A small image classifier, trained from scratch: widths [256, 512, 1024].
Rows from block 12 of a small image classifier, named by matrix and row number. Rows with one number belong to one channel. Each number is 128 + 32 x the weight over its row's rms, rounded and kept within 0 to 255. All counts start at 0.
After each channel's rows are labels from the 100 images, of 14976, where the channel reaches its highest value: "responds to" is what is common among them. Only what is clearly more common there than usual is listed. The data: microscope photos of single blood and bone marrow cells.
# convs1: 3x3 conv (model.blocks.12.convs.1.weight, 256x256x3x3, each kernel summed), inputs 86-171
# convs2: expand pointwise conv (model.blocks.12.convs.2.weight, 1024x256x1x1, transposed), outputs 79-157

convs1.53 [114 169 131 117 126 103 150 138 157  93 129 185  79 122 156 107 149 174 148 158 162  95 128 108 125 111 111 154 106 112 122 186 142 191  44  59 103  94  63 127  86 102  89  74 120 181 114  93 126 138 128 134 173 115 115  81 121 139 131 169 109 152 124 114  86 160 122  89 136 109 102 111 130  74 152  86 111 139  71 132 156 131 154 104  81 173]
convs2.53 [112 128 121 106 151 138 122 146 146 125 118 151 109 150 101 134 139 118 154 135 109 119 124 137 126 135 135 120 134 128 106 125 128 125 143 138 121 128 179 154 127 172 140 144  99 137 118 123 164 131 153  81 170 125 137 170  68 147 146 135 141  14 183 158 143 138 125 136 115 136 102 105 153 137 132 113 159 199 113]
responds to: cell type: artefact

convs1.159 [139 172 119 111 172  87 111 144 135 161 218  98  68 140 117  96 134 148 125 138  79 102 167 139 185 186 117 195  87 149 120 155 128 115 144  84  62  88 152 219  87  90 100 151 133 113 117  96 164  81  76 110 109 141 127 150 115 152 153 143 141 145  92 156 121 131 138 181 146 139 127 109 115  87 109  82 145 131  76 135  52 167 129  98 114 150]
convs2.159 [106 114 175 171 161 174 101  82 173 164 154 131  37 168 113 159 150 170 156 120 143 147 141 121 183 153 151 171 145 102 124 121  99 101 136 158 176 143 153 142 129 176 132 104 143 174  74 130 166 119 115 127 126 132 161 150 132  55 160 159 168 198 157 144 143 149 127 120 103 181 144  32 149  99 160 134 120 166 127]
responds to: smear: peripheral blood; cell type: segmented neutrophil

convs1.161 [127 116 141 177 117 144 123 114 109 166 180  95 209 107 138 131 100 150 102 159 151 138 148 102 191 138 168 167 180 113 124 171 139 115 111 105 136  31 105 180 104 121 205 146 133 159 108 132 172 135 148 116 106 130 103 123 100 110 162 143 132 135  82  86 129  51 114  85 121 128 146 117 132 130 125 148 137 118 130 149 118 136  88 150 149  71]
convs2.161 [129 126 116 156 189 116 144 133 169 147 126 104 181 119 148 171  59 147  92 143 107 103 145 101  77  92  92 150 122 143 141 148 108 126 167 172 145 146  54 153 143 165 132  98 149 165 117 107 165 116 119 135 129 127 152 115 118 215 169 139 106 119 183  92 113 153 115 137 128 106 116  91 180 157 136 132  91 199 104]
responds to: smear: peripheral blood; cell type: segmented neutrophil

convs1.51 [118 160 155 116 114 137  77 103 136  98 167 129 140 131 155 107 111 142 107 111 135 145  65 145 150  95  96 100 154 137 107 134 103 119 159 150 117 139  89  98 169 103 161 105 134 140 153  74 160  85 102 105  87 127 159 163 108 121 130 106 158 133  92 123 156 103  95  76 129 225 147 171  81 163  89 209 126 153 149  87 101 155 111  96 203  79]
convs2.51 [ 97 121 128 102 142 158 145 142 120 126  77 136 193 139  73 146 144 146 211 165 125  71  85 131 126 123 138  99 105 123  98 133 118  51 127 125 130 133 175 142 159 154 128  89 116 129 120 110  93 128 146  82   0 137 142  93 172 154 168 139 105  77 119 180 126 131 129 142 105 164 144 143 178 135 137 157 123  94 140]
responds to: smear: peripheral blood; cell type: segmented neutrophil

convs1.235 [106 157 127 129 110 125 132 132 160 130 158 142 130 110 165 119 101  97 122 121 135 125 120 145 176 197 143 114 154 144 150 139 186  63  93 134 131  48 127 149  98 119  61  87 148 167 148 157 110 156 145 122 168 113 115 128 142 118 147 149 124  61 102 149 129 125 102  59 129 118 146  82 128 141 100  82 137 129 103 124 201 132 110 193 122 206]
convs2.235 [112 150  99 148 136  94 123 162 196 112 136 114 149 181 144 112 116 151 154 123 113 152 126 122  88 135 100 224 174 184 153 116 100 131 117 140 118  99 123 121 152 153 165 117 136 104 113  89 183 127 153  93  96 139 163 150 120 150 160 106 154 110 171  62 113 150 134 131 130  57 114  75 126 170 113 142 128 159  88]
responds to: smear: peripheral blood; cell type: segmented neutrophil

convs1.226 [108 125  97  95 147 151 157  79  95 124 105 129 136  98 118 119 115 199 153 152 113 124 170 143 135  53 118 148 128 155 126  69 147  82 126 168 106 115 106  91 148 105 108  95 116 145 149 119 156  98 112 122  96 141 170  98 193 178 125 145 138 141  98 191 155 180 194 108 114  98 148 172 143 125 136 158 140  87 128 143  68 137 139 112 141 103]
convs2.226 [116 125  94 117 147 124 126 148  98 126  95 122 151 118  59 147 149 102 255 117 128  84 109 115 119 129 141 116  86  69 146 154 117  86  70 147 121 132 181  86  95 117  97 132 131 143  91  90 104 104 135  90 121 102 123  72 170 133 131 134 141  67  98  86 123 105  99  87 114 136 139 127 155 155 152 123  75  95 140]
responds to: smear: peripheral blood; cell type: segmented neutrophil

convs1.145 [122 179  94  77 135 134 130 116 120  87 143 164 130 150 110 125  98 154 114 139 150 115  92 161 208 129 125 143 120 187  84 103 111 143 198 187 114 142  91 168 126 149 121 160  54 132 114  97 102 141 190 135 113  94  92 118 127 173 105  92 143  82  88  84 145 151 105 137 143  83 142 120 120 178 122 154 115 130 137 133 112 147 149 156 108 141]
convs2.145 [116 149 122  99 146 128 155 164 150 130  97 172  57 122 138 149 141 114  83 169 147  81 124 119 141 141 131 118  75 100 147 116 143  83 117 129 129 163 182 116 141 132 162 103 114 133  53 115 127  88 143 183  30 114 130 115  54 164 141 122 142 116 149 154 137 122 117 115 112 139 150  95 114 158 138 140  50 138 126]
responds to: cell type: segmented neutrophil

convs1.170 [129 144  72 168 116 146 166 168  62  83 107  96  74 140 157 143 126 150 152 127  70 128 131  87 149 158 156 128 159 111 140 100 155 151 129 130  91 172 167  42 126 123 110 175 128 106 147  88 137 133 133 117  77 170 107 159 113 241 101 156  92  91 178 161 131 135  95 122 138 122 174 181 119 169 205 152  97  95  77  76 170 107  96 101 150 186]
convs2.170 [121 149 137 162 133 119 150 131 154 118 118 136  95 134 161 149 104 130 170 117 135 173 126 117 115 126 107 168 117 112 149 134 119 182 125 166 132 170 171 122 124 185 139 135 152 122 161 127 143 111 124 112 175 143 135  70 134 100 147 133 125 164 168  87 139 123 115 139 126 117 141 160 132 162 123 103 174 230 142]
responds to: smear: peripheral blood; cell type: segmented neutrophil; cell type: lymphocyte

convs1.142 [ 99 100 134 125  92  89 138 138  44  64 186 156 146 163 140 102 122 102 174 159 118  95 143 182  94 185 106 116 149 108 155 187 159 148 152  85  64 108 186 166 138 105 152  87 133 160 110 131 121 115  66 102 145 146  87 116 139 144  87 133 152 110 155 131 153 150 215 180 128 116 120 152  89 125 102 147 142 107 181 148 127 117 114 141  76 139]
convs2.142 [108 153 169 143  82 120 116 178 109 121 195 144 177 141 241 124 123 147 222 122 128 189 115 108  94 106 160 124  92 131 150 162 129 111 101 163 111 158 125 106  96 100 171 156 109 117 123 115 128  95 141 162 100 136 124  98 127 139  94 109 153  74 107  98 138 124 116 123 149 133 163 130  94 189 134 104  28 102 139]
responds to: smear: peripheral blood; cell type: segmented neutrophil

convs1.175 [140 110 148 106 129 125 109 125  54  75 173 153  52 184 133 124 161 147 139 105 125 163  98 106 129 177  98 148 123 127 136  90 145  93 169 111  96 122 145 122 114 180 140  80 132 136 178  86 100 129 111 100 141  83 146 154 159 137 128 115 193 158 130 135 110 113 190 111 125 140  65 154  60 122 135 117  94 189 143 116 127 144 129  95 116 100]
convs2.175 [151 146 149 117  98 153 126 138 125 117 145 153  87 126 179 144 158 129 133 138 168 138 113 126 131 142 178 113  76  85 125 123 107  94 106 128 111 104 178 101 131 105 103 162 127 143  93 124 133  82 128 134  48 116 107  93  95 128 107 139 156 145 117 153 173 118 106  92 147 152 142 131  80 129 119 131  64 125 127]
responds to: cell type: segmented neutrophil

convs1.252 [130 146 102 163 118 122 105 142  74 131  93 170 101 135  43  81 120 129  90 109  77 108 130 198 154  61 105 105 108  96 100 128 138 145  46 101 107 143 132  97 114 103 112 149 157 104  81  95 114 137  90 159 164  92 140 109 131 123 137 151 102 140 137 158 138 127 155 160 106 192 127 101  98 101  35  92 109 127  43 130 134  92  99  92 172 125]
convs2.252 [104 146 124  99 130 129 130 160 130 138 140 145  85 126 160 142 125 135 148 119  85 156 148 139 110 112 133 158 137 135  39 132 102 135 125 129 130 104 155 127  91 158 110 172 165 149 106 119 153 127 170 122  94 118 131 136  81 122 147 119 126  61 133 203 127 113 117 134 107 159  91  95 136 138 156  99 160 162 106]
responds to: cell type: artefact

convs1.59 [174  94 207 100  87 114 184 100 119 139 207 129 166 104 140 154 119  63 113 124 191 126 104 119 144 164 124 118  89 157 121 110 155 148 117  99 104 114  80 124  86  98 125 153 170 107 140 129 141 204 155 131 127 124 122 120  98 139 136 117 148 163 148 112  79 150 109 132 166  77 162 107 142 119 149 186  95 176  63 164  83 128 145 104  93 113]
convs2.59 [143 149 103 135 114 116 123 127  80 151 192 150  52  99 152 137 147 118 168 101  93  89 113 113 135 154 105 116  93 104 139 132 120 128 103 183 139 148 192  87 172  96 128 139 132 148  55 102 120  94 110 141 154 110  82 106 112  67 118 163 125  52  87 160 188  95 103  93 156 128  73  80 148 140 151 158 123  95 111]
responds to: smear: peripheral blood; cell type: segmented neutrophil

convs1.69 [178 188 144 183 133  83 137 130  83 112 171 133 141 137 159 151  76 153 159 136 133 118 168 120 160 162 158 173 102 186 163 109 109  77 148 110 153 191 156  85  94 120 128 112 100 105 116  97 141  97 174  65 153 169 126 160 148 127 117 153 130  90 121 206 111 148 132 189 123 148 102 164 163 125 174 167 154 123 117 147  84 126 129 183 100 100]
convs2.69 [127 109 133 162 167 133 124 120 167 128 128  75 187 164 166 155 130 168  70 138 131 170 128 138 135 126 138 195 180 135 120 135 144 184 170 118 153 127  67 173 139 179 124 127 132 129 160 138 179 185 116 129 187 190 175 146 106 169 169 130 121 138 171  85  80 186 184 183 117  94 119 134 145 113 123 122 182 191 117]
responds to: cell type: lymphocyte

convs1.7 [181  87 107 157 135  97 104 127 109 132 127 154 135 156 100 135 148  77 123 130 115 131 179 145 120  99 164 148 157 169 136 165 131 106 120  92  80  88  89 150 143  57 195 111 172 136 153 103  86 121 111  77  94 155 153  99 127 147 105 100 125 109 155 128 118 100 122  96 117 107 154 155 141 163  75 169 126 152  55 156 134 152 127 157 160 121]
convs2.7 [134 154 120  95 174 135 109 143 115 131  49 112 205 131   0 130 146 122 255 128 136  42 127 127 114 148 160 146 121  76 106 135 156 156  97 125 138 126 182 105 144 153 108 163 161 132 109 139 127 119 141 129 167 119 143  87 181 148 135 136 177  29 152  82 111 142 118 115 124 116 118 157 180 113 146 142 125 146 118]
responds to: smear: peripheral blood; cell type: segmented neutrophil

convs1.94 [124 167 138 121 101 119 147 109 177  33 138 193 177 103 151 133 170  76  91  81  90 119 142 105 141 155 143 155 142 104 102 159 154  77 122 145 103 110 119 114 133 216 116 140 142  85  88  84 161 137 100 158 127 128 121 106 154 120  84 161 108 127 101  97 139 151  93 171 138  70 133 149 146 161 142 175  84 119 116 121 178 109 140 102 103 102]
convs2.94 [134 114 178 175 147 164 151 109 140 128 102 140 106 161 157 177 112 189 145 144 128 145 154 113 128 134 140 172 176  76 129 110  53 145 203 120 140 125 161 185 132 140 109  99 123 157 134 103 177 154 105 104 163 183 181 217 163  90 161 169 154 119 126 135 129 171 176 174 117 139 134 123 159 111 151 147 162 119 126]
responds to: smear: peripheral blood; cell type: segmented neutrophil

convs1.254 [ 65 110 187  22 111 125 128  95 159 151 174 139 111 137 127 123  93 131 159 142  69 139  86 132 161  90  64 223 115 180 120 125 168 109 101 121  73 105 145 161 118 185 143 164  91 109 103 138 179 143 152  84 118  60 125 130 135 161 136 136 133 175 154  91 141 108 147 146 108 118 129  87 106 129 113 107 153 137 148  95  71 132  93  78 130  96]
convs2.254 [ 81 122 111 146 111 100 179 199 117 142  75 151  98  99 115 162 107  80 181 187 132 135  89  95 110 113 100  91 134 141 122 116 109 114  92 146 138 183 183  84 125 145 138 126 106 134  83  98  92  96 133  94 128 119 114 103  77 168 131 127 104  94 114 142 134 115 107 107 115 152 135  91 112 137 149 124 107 132 167]
responds to: cell type: segmented neutrophil

convs1.169 [121  97 159 134 181 128 162 149 132 130  93 134 119 114 158 100 154 183 151 147 126 150 163  99 128  54 133 130 142 209 119  71 110 126 144 100 133 216  91 154 158 113 154 147 121 116  98 116 142 162 185 110  99 193 137 157  99  94 194 155 130 131 130 139 128 166 150 133 145 168 131  96 174 123 154 105 127 105  39 142 150 115 112 133 117 122]
convs2.169 [144 125 139 136 137 125 120 103 175 115 125 114 128 184 113 120 111 187 135 111  91 140 125 128 142 140  99 207 177 136 117 128 113 137 179 137 128 117 110 175 128 164 129 143 132 112 129 125 207 171 117 132 162 180 188 167  97 117 137 130 132 115 182 136 114 183 180 178 138 116 131 181 151 111 117 103 173 162 123]
responds to: cell type: lymphocyte

convs1.12 [ 99 107 167 143  84 161 112 151 109 136 134  87 106  40  91 108 201 129 134 126 115 110 102 131  94 124 128 190  88 148 153 109 174 231 139 126  76 151 127  56 151 173 149 135 135 179 136 133 116 150 129 102  73 111 148  92 116 138 111 106 148 128 127 126 153  77 100 140  91  90  87  99  61 159 189 173 135 122 129 157 165 145 143  77 106  74]
convs2.12 [124 113 139 126 144 132 123 122 192 127 141 140 124 204 157 134 146 212 140 136 134 131 117 133 148 167 151 186 193  95 122 135 117 149 198 120 139 121 126 198 137 143 106 140 104 139 122 114 203 184 111 117 131 197 201 202 163 106 145 143 137  98 154 158 137 209 203 188 130 131 116 171 156 109 135 142 181 124 138]
responds to: smear: peripheral blood; cell type: segmented neutrophil

convs1.11 [157 164 132 129 115 151 159 141  82 127 113 171 170 116 101 111 127 126 155 146 133 139 142 137 146 156 152 115  71 149 145 161  89 133  85 109 130 101 105 111 125 127 121 138 169 134 118 161 136 174 103  73 167 156 104  62 146  90 128 125 166 220 125 100  96 142  75 149 170 150 100 128  84 147 148 184 155 177  22  73 115 125 124 153 129 127]
convs2.11 [153 124 149 130 127 175  76 173  91 105  95 122  86  93   0 131 128  94 206 113 117 117 119 108 138 153 144 126  93  67 114 108 144  64  92 120 147 114 215 104 133 139  87 171 150 127 156 146  87  94 151 124   8  94  94  78 156 148 107 112 130  90 116 124 133 106 101 103 143 114 145 136 134 126 113 133 152 126 119]
responds to: smear: peripheral blood; cell type: segmented neutrophil

convs1.204 [163 111  86 116 151 128  94  91  72 146 106 112  82 175  93  97  89 132 200 125  93 132 118 151 118  83 141 166 119 108 102 153 116 151  76 161  82  91 136 116 117 139 125 147 138  35 163 147 151 116 112 170 138 138 151 120  76  88 168 135 159 143 150 148  76 159  91 145 123  94 144 125 117 140 118 109 102  88  25  92 147 107 107 146 149 140]
convs2.204 [129 139 125 134 175 129 127 143 179 125 108 110 229 164  85 123 154 160 179 127 111 138 113 128 119 140 120 189 159  89 128 130 128 133 138 126 108 133 102 142 129 181 102 158 123 141 147 127 185 152 137 122 208 155 162 130 138 147 163 121 131 107 219 117 140 174 160 158 136 120 117 201 175 135 116 133 179 217 130]
responds to: smear: peripheral blood; cell type: segmented neutrophil